From a checkpoint of a small class-conditioned image flow-matching model.
Training: adamw at rate 0.0014, 28500 steps, batches of 128.
Data: 61751 training examples, 59.1 epochs.
Rows from block 3 of a small class-conditioned image flow-matching model, named by matrix and row number. Rows with one number within an expert belong to one neuron, the router's apart. Each number is 500 + 40 x the weight over its row's rms, rounded and kept within 0 to 999. All counts start at 0. Numbers have three digits each. After the name is the row's rms in percent of the matrix's.
Before each expert's rows are labels from the 100 images, of 14976 (inputs lightly noised), where the router gives the expert most weight on average: "patch colour" is the nearest of a few named colours to the mean colour under the peak. Only what is clearly more common there than usual is listed. The data: crops of objects in photos (Visual Genome).
# router: router (model.blocks.3.mlp.router.weight, 32x128), inputs 64-127
# up: expert up (model.blocks.3.mlp.up, 32x64x128), inputs 64-127
# down: expert down (model.blocks.3.mlp.down, 32x128x64, transposed), outputs 64-127

# expert 18
patch colour: grey
router.18 101:482515514510481487519530518464514494484522511500510454525484358523546529499496506530448566538499469486493518515549494498492522461470439522542504488507506544559520491516514657528528517534513485
up.2 102:508525574548497466449510520459455482425538524500520513493557541483525512465437490585518468473459510514501479492418490517543499456590557456507552477559485461468447483499452471520513434466492459
down.2 094:477541555456520509474547515460565498451559497478417579500499435499501489488487488558484492513499506504538561469489497505455489421566471464524444485466480519539442524474496457504502540499488456
up.3 094:499495548535505523474487545499544600549475470461458579498534480514541509544477482465525548491483563479446552479533493514542506491454489537539524545497521512501490507444512415429498476489486498
down.3 054:507525461522483479522532427507486474534489497491554609499518438475556493491467520592434576537484505484455520494501534517503512480503512502493529527447501456538481499418489486539471517499480502
up.4 135:479504484473541510482491499548502473434483517490504523532484524571468479528540562479513389503509565535432485446529545489561492486509489529551394460488452476479471425495554503575416450524477547
down.4 148:535509484514467498494516596550502475457480517449520469508505474449533529470467529445528507510501455501538487541549559512459520493527513537556594549546556516479464542545441472572415557483505551
up.5 086:507473484470509534494459499517474492542476519486470527515515531482481498501505499260403464464530491485510477532469475517454494458500479523505515453494468490524470527505499590496500514503497496
down.5 085:482475528500511528503474503547497540542490509509484549525486542501528494502538519503597500508508520485519509426474485491505478378506521510513462475450495532520536467457489589510516502516485497
up.6 108:438444506470512386520494494499509504445553555390509477537454516471508525516481526505501481418563482430529477536547563534433477437525500527489504452501507438602468432466500449449540436528485488
down.6 131:517469517516483431501445489509444494457582554449331551552580491501444426514533499486475551494541517451518497472533557471569505493497503501430481537518480519552528546510528504422532533401463472
up.7 099:442512569526584484400516483496487519501495502551555492517494493427527538511646566521445495469457527556506501542476510532537490450447602545519484416441481454511463543490498484516539441480536511
down.7 082:515504526504391546409502509508551499455514501489468564549482537456474447522343489546494503506451528509471473452479514478500510402456426525501529527478507487606502485457490507525525562516459511
up.8 081:509477478464442485495458627483520508485422444482501538520423461529536475494473513490454470465479471521613471423490444461479458514457477464372451466473476502519464465499478578480468511437503490
down.8 085:485496496518514506481459311497500536485426476550406368496534436481488524490488545482394458482510474543429468582485513514511548531517479469438505502515518516425486503577529422515462459531480493
up.9 104:547494558530499438524550475507580493503493511523475505462470488512482445486480493517517505517416432550521461411514492472508455558528469450532463477458475461494473464425488484513467484521471509
down.9 094:472510553496481479516529582510432493511485507505473591475472444499497484530541501548514495480430551520489469564519487520484522546538537473473504511478498452551475496504530383526477501510493482
up.10 084:569497516502531533512473418544456586559519473494502594522498470475545502558493479452496522431472471524535532466434460489479473473535545525519491490476504447475447531407501531513522506477523488
down.10 092:584537464540479442485542521452498475520489504453503475555544558487539480527466464538461578489570458455470457482537530517477479399491553497557473459469486535437547516546470504541509489530549549
up.11 114:600416525484449497578481488496523531499472477466490486555527517545481514510429482510488443482526500525489491495594491534455459451483506474518542463495475498487469508517490464503514564532458497
down.11 125:421423503513559486571494500469479541495474457476511536543506480487518483493543497466511477484525502512494497495607497475550543434471503468494450520532539458535497500539512475502503439471525499
up.12 104:498482528474505452509453537517502526455583473467487522546520508469565488512504501479401493409502458472402506500510419526486482570470527485439518444482487511446478458456521462524512448598557474
down.12 106:464504535494491431500469629538476542464579505471508481524447502481451512473508484517528544524492524508481485479519432514474491563491466506505483540472503495586482541503474527529515539397461482
up.13 092:503467500471500526449495431482506527479534501485512455518461529515496479538548482486473502470457532550592428462449469466560512569482657481520463503554485512499493506511508541511537534577514526
down.13 061:480516502502553482504502607532524544541496515491519587517469439496484496491543487553353493497462497529483541530474485514458481561523441557502540499465472633465474496576461436451561481490509498
up.14 118:451491499451550609449479536492499462461446450552502479508493504444518505501534576508507451588435526480477543477509552444410467513439458426495490442503488549542451461599418480493535537422533504
down.14 131:556494515528434610466484514521509466484472456569503532516528531518484490534477523564523518505465502465482515558499533537597514498465538477546535491518521461385543540434562468480561480543493502
up.15 096:490488479471469530507520519458527521505501487497476437515493568539557506461542511506533452509518472512516512464474497507500485457410410545456518542365489534473456497538496430471490494453511442
down.15 112:518516483507515525498538534453480498481520527508449514532509548468464486505462501450594452508520524506514509537468537484510503497447580529484481491415490430473531489490486551496472495519506480
up.16 105:499534518527469487543493537536463437542547509480481502523450523441409499502487459466505506463554505457535481490521508508475487476514506433549599501480583439548488575524500473462473518445529517
down.16 109:480513502455495511500445420514526463546516555496554509479507537579566507477507470460473474473584513413485514524505508531563545473506500437541418485522454469555497440607511522489490457484484509
up.17 060:457505450490451464501479509491506433507490526495532586415505545516481504503520497490529423493456490441524467534454560453561391547519555542468482501498458501514412529506431434495466499461381475
down.17 049:531552511423544458561465546498519486511507479521520491518492489505524509496519514519571572491578573561489542483498439506492456532478447451474469554477511509561499621551538506484544533503470552
up.18 107:449486474422490438497470535481519488513456546476548461493569516418506476510536567524465464505496523484517537441535482447477480543403470493464461439458498557479442502556524523541478523501562520
down.18 099:546467468568542423512454582493478487525480539501460556504477591515485542476464488532559559481491465482554451557519465539487478502454516521512516498540508518492579497494456492540497490483468516
up.19 106:502484538547518438478583483513541483529495465530526501527457464546498474469456486540479449483493547539512466444566489517521515494415499514531483539464520521496493482513539446525538503508530465
down.19 085:479490547502493434535566522523524491547474514493486509515503524514514545528536462514510553499474462515509411513567491488489519491412484537524527503491496610493509478449455466496574473519485473
up.20 086:548475515509549506514487500531546513488491497565586509486572483546488506500520503439553488455472513545451546477507529540496510580483580496537433428495531445502485517400517607543512481526464460
down.20 057:482513561483493517485545475518536511534530522532461552485454625479476497496525542422470376511469498497555509502481508502485473480529458517510485477452475454512606490545482516511518486473483498
up.21 101:509436501495507543514521465497470458493467398519479543486459558556444464501522466426422474515498553518467486454489531534486512479470492458504527547496433430473453507399493482504491461450505575
down.21 105:464434496532469555493496486540504466536447436537509437485476457468570505466485530531445506500502408505486462517486557478495445517476524457490432495563529499411511496539524448502477518553528565
up.22 113:514449489419536576458472552536458482558473530494462476515550463435534463501463577411537486491477458406481479568414461507446504465567490507524576441476482459503493500508492537517535480502509515
down.22 112:527489540571502561454460521542509499562498514520488546512527570500494516501536496601408477479459509406504498460455469538540479480550514520530460473512528574532564484421481484515549492533487506
up.23 040:560474477488501526448508468533466476491468507547496542503584547503495462502474489512492452527472475529511517440447458473512501519514521484484426558479487467503400404483597421509456562430446539
down.23 037:529529481489523484530473549536508547551450519504478577473529521490508516485549462498493542461540468492428514445497536488461528484454477517483512584528478491391501482451499451531567568395492504
up.24 088:543477549492492511527452496502521527481499447470431436507541498504504479512558531507450501486474513514489531450539481529474459393463494435498486510569502492499430514468489558573514502520536496
down.24 093:449471547487499513556471538520482514489480463501518539498507490494501513490457531573606506493482487523581520556574484480545528395469464448499493525507514458502494499450509530557498486484477484

# expert 23
patch colour: brown
router.23 105:482491483488509510528472542522466496508484536455471471487527562440448488525462553490578464525523521508477432480501526505484487503528569501494492518486514495523513508391527386489476496505513490
up.2 097:553497499471490507420561511436494488483540465502474490539534491542571573433459446450452488491505409487519559565402509523521518599499423576504537488411523457499479482528440474465507533514518490
down.2 094:482514497504543511422556488437498488463548471477540520554449520447397431537561490523466476494496582500490502446411527458481472551506589582507469519456485445519527503506540498477511479479489500
up.3 117:551504545569501514533591479489519537504510483426481525525478428484487515481475467448558501503542510585509482553489527526505405458553522504578507482506480453473486556491432506442502504437455450
down.3 119:449496521414477553518585440494461512512511461428571484536534509512531467532520477497435475495562481560466556433507536466548591472548503482573510486463536440494534459488583528492479481548543467
up.4 088:512537533511506443513486510513532562521499467517523431494464538497577485472448467490484502513433493540469546456483427472523486610472541542495457506483500542487499494586510577505523496507508417
down.4 080:488528537488514474536499501501465573494502518510489548498527549509438519512552493445556488500440521551504535556514446525487521623462447518487559482435491476494570496435452601521521480485498423
up.5 134:569439482488442356511501513451512560569517495465517559440562449530501520504494468468515499459506465504509485500548400540654540498518487560504510425497527503542513578502507522484506463545471511
down.5 143:402435493493570355504502514446499552556502507475440489448442472468491476499506480519489479493491513488475495496554422434382465497521519541499492566492485465531458423511498508523489512464534487
up.6 080:543507529457491544456505458517523548488503569511455559520609478429507530474484587428464483472499503484384463509492535477483484532511528530567469463534536519507538538671502513560485536521490510
down.6 056:508476489510496509499503444499531466496494453481530595484557432545535525527555466526445485491487514442549453529504500504538542458526477480481511521516535435530439526468527446471492513535536488
up.7 078:469486520495474484505492446504515517529475436499490553512432572498502452502464459493469446480514480512469439520494462496481474524507518506470510490498483405385332529509519439451530494469460452
down.7 066:516498478521489481493489530500504485493493492495521432477512549516508516532533497626483382468487499487493508504477486493510520480498495506487500498476527544399532526563501531496488514516523514
up.8 083:517489459477497558458492474497466477537525490490451598523497574474544495477470470590588493414485422451520549515409451508513487534534495560514523510517492521404357503513497549473552503482481528
down.8 070:525501522519500506498509474494516509493456481508504501473541587509540539505547474443543562436512448535495502526543507514517518436526525447499520510511523429417587517554528455517483492532477459
up.9 117:531414502475507514492448323458539481478537490432435525514509500488482517449530503520419509511502504450489515413481532604413443510485483475566488483488495523532482492468473487590467512506504437
down.9 158:481429499501505539517446561463478482477533484442541523521484482503479498556454503536509498503508506446667486584477518407611561510450508511565487527517507514504487493532546497592475492490453421
up.10 096:532472541462533431494535518455505516524479508475484518494524464506532439484453501587504506501476494562510387477558468496515448422410529545498499478586481476493469493457532524431526527451478480
down.10 089:520500535532499437526529469463514506502477521507492510462510430493469559512534519560504454489487482567473449502544465498495518420471455527474464500407504580515432525521433495425517469523512499
up.11 093:512486524483570503466488360498498488479497492508496656475492563477495482504474470537431493487476481440471435473508490505462452557503564472490469491518479531488409491472496499571465497508483507
down.11 113:529529481499534448483515462483507526509515536508449589484473565486478516448487499496481475481513496569462547453506457563402449483510548546472490523514492441509536513504480543410522525458468524
up.12 083:458514506498449476533491476422519525480489495491493674479516453511524469489476484492465492462486484522489414521536479498519494435422492523498509492456476487484428508536505537434517459455488483
down.12 086:423452521502498484458515531510494500500475469485514514549528475490511446502512528545514515489492521476546539508526487534525546497514514494509512546374502481513497471479551506549510475503497503
up.13 069:556502527546541443479512530474588530441518484561507501506481481476489512511462504655527432514451543573459535459578517495511461564468517465475438521489496402520455509439512496499458487503505517
down.13 049:495494525525510523502504418501505505515486480469535597514518592510488492536581458502473379523507528472495400516498499488553527515533450506515458500486493608544584481445510534505510475531543459
up.14 116:510524556506526518459519475495599458471510446549549485519491476493503467467582513415520475501530482495485562562519504489476506534437458434508488487594494595517440494490466507567429482442495473
down.14 144:475521570485471540450496496512345461471521471502478497507513519514498523519461512459509524498534524493505441426535510520527497493375518416510515495543503538490497506514528442559422519564508484
up.15 104:490511556467506501460506487467418520459496444478453516520473469500519515474435468441417496489455496507510538465487494513477492571624538468475537483508478532523456495573493549565459481477477493
down.15 111:495511561522495506483520517477544538479518481518511532528489454477458458492579483583469503504470492547516462523499506479487492534603446500489455500554492460533492487502498491569487489490507502
up.16 103:502493509483527523468475513483450519491525512450396501535530505488452519529551538486565526470525523492478549494528530566458500449519497431564512572456518584492460506467515446518491540482532494
down.16 108:482444478505496496476444465492516443511513490491523536511546471601596448466426462467450575508582461444495495480554508451532507476541479393489461486475457393482504460545514478531450473548521540
up.17 084:557491569477506570465506427539463538571516536523477628486560446534499484536485523454484546495500466497496539480478502515492536478520524501522520575511510413361489501420504469496521519486506511
down.17 065:554530474535511470523490510495469489442491479523515522566532450517463484531500513576372546374468465488457470520493513532535522494502516497515509501500496517330467489494506526507515480486508462
up.18 104:508503486471473511425479495508473528566475503513527512513543447509535483484438490448476489495531480447490511564417449475432517440517410528525539497490536540498547516517522524510561501492472475
down.18 094:509489500541522511459456525526495515558461495495513554492513639522472536510599492579480498486518484441515474454442454522557512465514550510488472499454507528538602484458490538530552493521518482
up.19 112:439493463432460452473484483501509506520463472532509552483520411452520525558508499449607528539437526546578448509568478415543533499493468523441472503501505463468518479560514544388540489454467557
down.19 133:544500458547504460442466375527507502541493486557477459508481510533501470439518518526488474498454459551448489482542482573439449487544536510435532456500477545467480521483456485387549492554529558
up.20 112:487523489556501543452428489528462470450522409450501520508510481450539505476550499538454522511477464445520502480438510510492568457570503444527532482528501438517485422433464505533530421523513549
down.20 093:512505471457506531464462495514519481460497456467508541505475395532435459524431498614537486501485539476503511491474510504493432481563478461532470477494497410524424523518546505500542546496518535
up.21 137:486518518548494427520536521519495473491586522377434550467524465461464497521515389461515513435528489468502525596510483501562561492532535538556506483455504492594486511495567489481503406577492543
down.21 153:496523512470497449522555494516495470496589547402601456479478496553531503489513398517482521442526514489439532393488487504442437467514491543571499529502507494560477491539418489467502579424525533
up.22 123:539473438448446538579476483508515554515495603520483480542510469505476514559498472449478478479541494543497471495490516474503540514445499543423527440519517490500484558468571478425459554556521480
down.22 116:452488441521545531581483514517491550508492582538497538542521513499503501440499453535468489492531517524516526518510505530490459500433533540431450525492496511502492454531425484425480451447484481
up.23 031:476457475489421550499467491499517467556487496500515537496454433479488468540486499541408576493446518494502464436532500474485464528468441504492483517497497486515375505550489583502455517501523499
down.23 025:436474556525545461488491539470496492484565567530463426490393485504457502462545516476530379499480472461519444506569538450510494515529487500494481493436506543434455449483486500516458480478521528
up.24 082:520495518471529544430563494523504489517507440534495514512521464518500507477548474419526475475486532455493515516483510541505505467465510482547479470480499416542539457382504495500584506499520532
down.24 060:484482552504486519460490470518572523519525504504507629512479519477513506496494491501529511508462495455493535475524511478517501453533467477497498493465501442571526530433512570504567481488501495

# expert 3
patch colour: grey
router.3 108:520526522529513518526513504548532519520523555551587464514516361540466555549548526513444529502521521524512475536508526514529554445496549495521523519494529582510587538500523515530499517536553539
up.12 101:491457473460451479476471498464494608456523494489470545554510485571502511466540413503529519500465453575513487531479435535518538422523539514418395551545505494533499481521540478462537512532488460
down.12 074:508475492523531507504499534466514561445549489498477528541491539470482466513441467692509571520474550576523512484492463473485481410501487509459581498475519526566530500393469465469539492468492473
up.13 103:503497538445444531463441507549493524569491517480511503489525524433510473497423479345448446489485536449491420543467452467497497554567483523467550434506501459513470505542501517481577483470503473
down.13 114:494487545532547536468438493560501531567490508509490505499479632509508529473564484543478485503512463448496398424472463532520486556573496525479439494470491535499602476538498517495561502516506484
up.14 097:551515519499532539469498504512532498511532513473472507530526476494497546513490558545466559516498467534532495527494511516492585527486527518535482541517503502497518524520516383494502493538483520
down.14 067:489470479524487511472483519500520497510478481498506324476511555514522505522532475534483431500530511519487496501485490518482464480523532476490469496509516531484506481554527459484490508537512509
up.15 125:588444550490572518392519494552505474523478480506499513523491529513491523526527529482466498500460526485503536485384517514488489483449553474532562514518497510496466517523499491491473524479486495
down.15 138:418465547497438521401516501545494478514495483506505505513497573498510482469461525553512490511465482477503543519377529483505513406430463467520450486457498496507553486469512507498473473509504501
up.16 085:539534526505471520497541547482448526491561544506558462559593538503558503513469533506487485510497494511471562474443518535556511569571478558538558466555546442507526486537542453476519512526512445
down.16 067:503538519477504522486558513455544528468567541512451509536458425465419483492559497423464436461498489507523543521447528461477483501559569559502448473532467431484457503559454525474497485478481456
up.17 109:474485500457499476490484516549503478414557475486517532501498518537508520561536528501412470443509504495378480455505516511512504512466482487439489480513444519491488474441529495548446412580511524
down.17 095:514505520501483483515474692546498474463547494520480487499480520480493486444441520529551523525517486503586459514517529492471463463468509492476477506496505487524496514524477514555457561442486520
up.18 115:470483485453488355480478472475539497479517460462526531507515502521528533432503529503474482567496482460520495621510495527522475521491516524395541452481487482660460489457485479518519442494497443
down.18 140:507484494540503333495471436480438499476543456485466451520487523439437453561493529519463500420495497458496520361520518464475500519480489542409436489510507503443514497493505502530523555495480448
up.19 075:529522508502497514485503518501459491509508499468422493486514467519508483531467486522448407539525511485445397537523514500476509503549526514491513516466517438547531505614530468537511488529464536
down.19 059:489494502486490509529508500510486509512500522538445608539482434478520470480438532575523362532518504489591531494533505490489481601465492492535487449440471501561421480394483566525491468491470515
up.20 089:465485459471477464514477602421508460476461460419451623480457461435529476485507511543505547462510454508511478518518479474470440615472517522475520484505459466451481465481451477474487492466478468
down.20 090:519498555546502539451487438549485528515526519502520494500496421481538527504550489483508573467455453471599529569523524484491496514520556505510569536532476523454433494437461517516503523504513513
up.21 095:510435467413520490442484465467521510551474519473473553560559472522471485418515547411542501515511539449460505508497540569461494492558503523469468461448531410491491474488461565539509543442565486
down.21 085:497418477557470492439475492464481500540477488493496484552461529476548530563466487544526507521485436448500542473534558456566505495561494512509519551477507578467515532370550543535490449564467506
up.22 083:496499502485499540457541472498410445491548535476501550534525425536444539544564476374449481507536521457490444529481567500521567425544511477530558506455501459522542514384498529464491488509516585
down.22 080:507489509513496535463522512511577454501533519505474494531471555458560465473431496528554479490552474459520484449463565492491441362539531480526428500463501526478533489455504562478500501505489574
up.23 116:526514519559526541488475481491500494493485488438522541517496474462557507453411474404494498482456459448518433529498470506471503524518519539506574460419504508526491473422495539472526486478508550
down.23 113:522510532452470537512463503498477509502470498487464528523524565471450501535575468576472534491467557456507454480531465477517505562508475547521435483435519561497552532491498546521514527523470564
up.24 088:440561480547524484480539416513493505514499548542549551466498462505527497490544506524488500507515481459523552533463490470512539615554522529516502530449557557528432494507525508534493468506514516
down.24 096:451413489540537512506490503473470505501477451458556525541496538487533488522525486422497399529509476520420506530541531447553536484464518486497509531408534410511561498602530522494487450516519486
up.25 111:488473487511441419566526500406483532478521511415481492454491497445514554536481540440467517481544444549505511527540453462439402573421512544484508488451469550524451555507506507465440505518437473
down.25 119:520486528482557410587532567430506548489528521435510507465505530510481435483529555468520558501552570560537479469525442532557584562472504553495475485534535518494526413512502484493457512498542458
up.26 062:522482522495498495527495530481527507506483508505447565515500444482557485492470494497436442523462479482527536454454489492478468515476472501513523534454517386547534522414487553517508511457508514
down.26 054:503510503518481488501482496494503519492491484491493475503529376505521515506509483542417432473506478496464483503505488496519532429517465468509504505501488606527410510351494465536505491497503473
up.27 091:517541508550479533495520325526459490482531495446515537455486523484542521556540488517427530448486459542574447450494507455553508524450477522504529478504494542501439501455494488462485473540474517
down.27 101:462555503433526543532516379531537480492530510495518452453506530504438497445457480535561445561505556520633426567474500552462478556447507517513449502477501525472527476565505490467478505470502496
up.28 110:511534481455447499562454486517497505510474518452407512468491526460470468470521519513500538500503423576494492485518503419512492407430484492533461429549477479484458545478482457494508503474505461
down.28 099:448495477530558503549480533515516521508471507494571532490517477482513520515497497594510474480499557577475502524532511562495488446448482500542529521539510508521504466468515361497507462501498457
up.29 064:518444541483544554521445541523549503485477531527566359505462520488463487510504467537485485453472513531474524473518500488497465503485540453533475453483499505409503506538453449523496535465505493
down.29 049:492497509513514498514484469522539534528495487494516521506517403492505505487452514432466474399486488516498539507516483517524513499506495496486529495449495412390440469579488582523508477494478487
up.30 103:511536492539474580496542528512446484481475529449440512433482501426465454550505461508493479582493489535477456406485499451489474480477481474547461458492494518697436501516490502477446501485448532
down.30 111:461537503447518611515547531530568507546487538481564480444499491541538531422481469569560502419512514539529468603476493539453475502504498502579540518470483528357479479491497502466471485487536554
up.31 079:502526502519471534521511363485566487500520499517491597505519458508555535498538542509452506477515485482495494467523500530483491468393422509503517519492510551493413503465479478522506485486539476
down.31 079:520499498509498457471496577523546501508475500497509585493517439523541505507538489527427525496509473523402538448486500515460512507610469484479514489494509438497486490479492546475516497512532536
up.32 074:451500455466507424454509482433459482471493463468471512509447470417506498469451487431468515486503496490496552476490505484476480460489452474473461458488496471536524455447499562506477488482495484
down.32 064:501470471547516496491496514501525471520489507477521421496522392495469519532532476611407568515488517485513531513457487517515501504502542503490480511604504504573428508529493445485517517544523475
up.33 105:514471492518499492551476496507498433529463444476466514485508491513458483519513520500488476512567595452496500498580551538475515403517431444517572543512494492499495485522487436529486485473466577
down.33 086:494453486502491501552486495503483458533458479506492526484489546521583507474470525482638505503567429458503493496593533476532509374498550437510437502484518418491542499502520530524480498520513563
up.34 064:501518489511520486508487429509508494465523497474445401514518506519518521498464468573547510658453533497598453519515548517506525493518485504516512543508498473746524520568522510500487465517468492
down.34 060:497492519492473500498505573513495515521500513526474504516489456486508479500525523501552518749519498493370536472521498475489496479523501506509513471489484513719467480627484498515523498489465525

# expert 27
patch colour: black
router.27 077:532507491449558497484504526510513457488492455529431485509578563426468471521516467516602523518493480526527457488483486494515455520508543496537520435437525545517469514429495588477484471509450504
up.0 042:476444578532477458478501464516515536555534516551472626537531497479473489558479495529442438450460541531515528505509507464521514422491470458486469453462535433484368512548527474473485516531464526
down.0 038:423478478445514457542500516484483475521481466487540483602480519493479478527588488482558554508493466489546528445560527484492561528506462539531552546503469568457458487433519522457509447520486434
up.1 134:484491529520504505479495541526489520528502512456520482512480460447528490522619568480534436511496499453494480529507504498495493552440578474445480502539475409495498508426519516504568533455571473
down.1 142:502494520493497516451522510524563527545484505507502577514513376509493489496401513494449493466486508453501559450522490504517497547434444503502503501405497596520395487423492498487558488506500487
up.2 028:473499449518445503495473482520509499486522497540476570529429468486473501528428457509463430526536484494493501452554513534451429474490446509452489486454522493525381507500521463436471472507487454
down.2 025:526505513476533469568465459547551477532538471441533486489489532501500480510524448476500389573443521534478477500506528478548517456465497485535501475487497488516463488486458545534541585538492508
up.3 022:474525460490475442539504504414472479464483425497477584478450484452476485481496422548449474512473523467539498421440479520476410453495474537553484465495493499503359458464569462534525561540523532
down.3 017:529498450472494438572461528471438498499499483496547539502505446534506492493593394518512487499493491448556481524489534518465496507505537564432487536467570482427537532447513555449457480511489510
up.4 136:503482586515505485376516528519455502552512495487477483527510454507549523490506468509474486502432511475519537495365508522479523644512585545507577517437513493511462501520506506500511489487491497
down.4 157:502499561518507486414539472487527520493502503496486586557473497486449468494460498541451537499454518483504543504401504472505498682522383551480447502527491490508504469460501483494525502495490514
up.5 022:459535518460503489495501497527510490473485539512525542508453502529495528455481501493444486459467492499514509488512489538464465512491498484523459433450436521476308397512538486543562499489454481
down.5 017:402522493493564567453549469523580473561502523495440490578476499459571475538498446493583539505527555456512457439468475514508514490563511492553490559464508506486444535486514513495509484518555442
up.6 029:495454497525468450480488479450495450526547496524502602495456469465543529533469447493412459505529469498559506494513549486505455463451472494519494449475489504506355456552486545466523488530528517
down.6 019:487525509466491522500462529476465471510516491470440535540516468503501481525501460453452569498516446458508452510522449491480478511497503503543508563540463529405437470495517404497494485482514521
up.7 095:485417525454456466504473539462438442445516463506543545476469500484491487450416476517479472407480482463473490467492545466494462483480510491439487453448527465463348468507468474490502475514471462
down.7 098:543560492515411554475537500480486516532529556427490540495498575443548548487484484476540550523487464487444487471591461509439515577519525443472498537461496481589573568472446513574526485559484407
up.8 018:464502464453499469488477469528526479515525453561487571525458477519473552486494528511430469461525498497530539465442476477429445500441472507467481487479466479435313511535491532497492498571506503
down.8 013:513562521509489488497470458508478502556550508499533498513462540573524532439468509538468564564467380438534527490543499491448477515511538504490525480521480431485531488621508548548489456471447502
up.9 043:479482467486452465459482507443430398453501445486460630478528443492476510489480538550438458475563505516501459479488488479508449496519469484465509454464487453465391488523476501435494464505499511
down.9 036:493486514492444492457526455474543523505556538488460536536561515448463467497522557543595495455549496453543436573502483524528537449484486523509477460488477531526507447504488589549544511496460542
up.10 057:490482489501448513518430481452473446440522472514533597465500448478469505464454441479448504423505513474498468484454462506489466492507456482512475456496474506459374500495532418564517519453473551
down.10 043:512485525534546398504527598481526513486464495479508506447529477480506586474449537503505521439503479534439505538435497568488452446480474515473498481449515448479505457485469488540543509529540460
up.11 091:431476482464374482438480572469497554471431480458450542508501512437487466420500485547499514542502437430461538539532502477469469512491489414460511503437481503472445431472449581502472513471489489
down.11 097:528475542468476483505467524540526552471475502544488475464486529516527505523551509444582562553522508494547483474485481455416501457534543469492539497541516387448576507537504451460548505470555521
up.12 119:521518494455523489481508474501506474495505490573497431474539494448478473503512414484543515529519491515512506500488462469505437493515481454480510475565530548433474491584488514462486499536477509
down.12 105:485504511486504503528519497501492497512520522519470692488472538495503474502489546546499529485506488517498489501497529484485460505516503510522493481466479472419540472611485598554492473489483518
up.13 028:436508478516479486483433473489542497542490470526508589513464463570496471495514463515455425480497512484527513467523507531501448501499463512548510481465477515507391505497512475526532521488503477
down.13 028:526489531501458566483493514529540522544499490577552497526493506505465522493584544452546495492506514511516400485436503484483591453524425541434500519509504563427508438437511589506498454482473488
up.14 051:542561464482424512551463461555518498473514494507475560468520447488508520534446500527494447463443519435561549474488512496429462456485476444484491450446516454522374499513547548484536521448506533
down.14 046:493490390507522536435476486595420498509479493478500536512513505487557520468538529548480455399494478447478574496466512500514456493511480498470456506535488555525530446542555458500528422478523503
up.15 081:493502469529513491468457484483550515464476495519550490532418512573511465466486472542516512483514435490486552478489494542533504486515471488483440539414455550506479522483507638434475447480506508
down.15 126:460502494484458530434459482530416535446443512480501482572517461498477475495505524555534481511492568553534473544497480481446554499548509525474541481458514464527453446457491440441449542505482501
up.16 138:506507510544444447513533535430449512528490506431435551509445462499466518494434528568559519554531456459401546474503511469518559514496454444525511587491447530533454522468532538540520500492516544
down.16 153:503477558504529516448455456508478551501446557522502485472436557536530486504506547464535462445527558561399479504545484427432448546507526490507533510448498507494582533539480525508486541503518504
up.17 116:515523514518492513534520523507504530492539510523554472502527424543513517515545517475394500590502532518454513552504531500513527468506484504505513518568555457519519535560541364540533540528505463
down.17 124:503483508516499497487486496509531492484485483492517418494514510515499522514545476400497538548503506491540522511468476506499526454502519503486518522497511465631487507527513456495507527492512496
up.18 127:482531471584532478522529496517519518545501460541493489511457489577478483444531458479461486484534455512531501485479556521566515504526486496549470524485500555504481515563505480532503522560550525
down.18 119:536508437507544530476505381476483523507493534515543586449473527518533485488444499530427576538542500525502491461519501506526476504502485490454545517513485517501526495558491515466509511463510497
up.19 108:503492490490510509548521457490526482487509530465548536493487551424485532505501563387478467535516493512524521506497512498489489485518527492469496456426479554522435489486457514507503511488525476
down.19 094:504502509501523490507508496512528513500502508501499649495499463487512491498472490417447461514498506494468533479490487510509496493497478504496508497512489362513497492492505449494512491485496500
up.20 100:466498481500523490453537514492494464470549454520464516512443507527509487504507492388485532549452433480575482516485539496521508539477394540522384532492500535522486487505502555426510519456490471
down.20 080:525512562488545487498485452501521528498517520529435472504489347494470488477490506461503521505493502505460559506506477516480461518500540500493502461450494464471389523508508548500510488506486516
up.21 132:497496502508511507484499250496502509478494464549500452488506555527478482508478462508556521597463514511585490492451517474495485498528480475526471512477530429616437502608526503498474524512495491
down.21 118:501492515501492496500503696503474512499506522511499495513495614498488489511485522582609506618524511499397477483526492483482493515481489505505484487436490553623579494670491564484532521487496514
up.22 072:473482484521421478514528479503470409463511460528437578501509485549418487491484429483439477461498495539522482454505509541461523493489482504530463500469475534514406518525541482508497451476443533
down.22 054:463538453531529447446479424508486550485480508511485499498559509589428483454491571487569590502492536566502440537501420531481524471429516497493517482521494446505535545555470462477473516478560477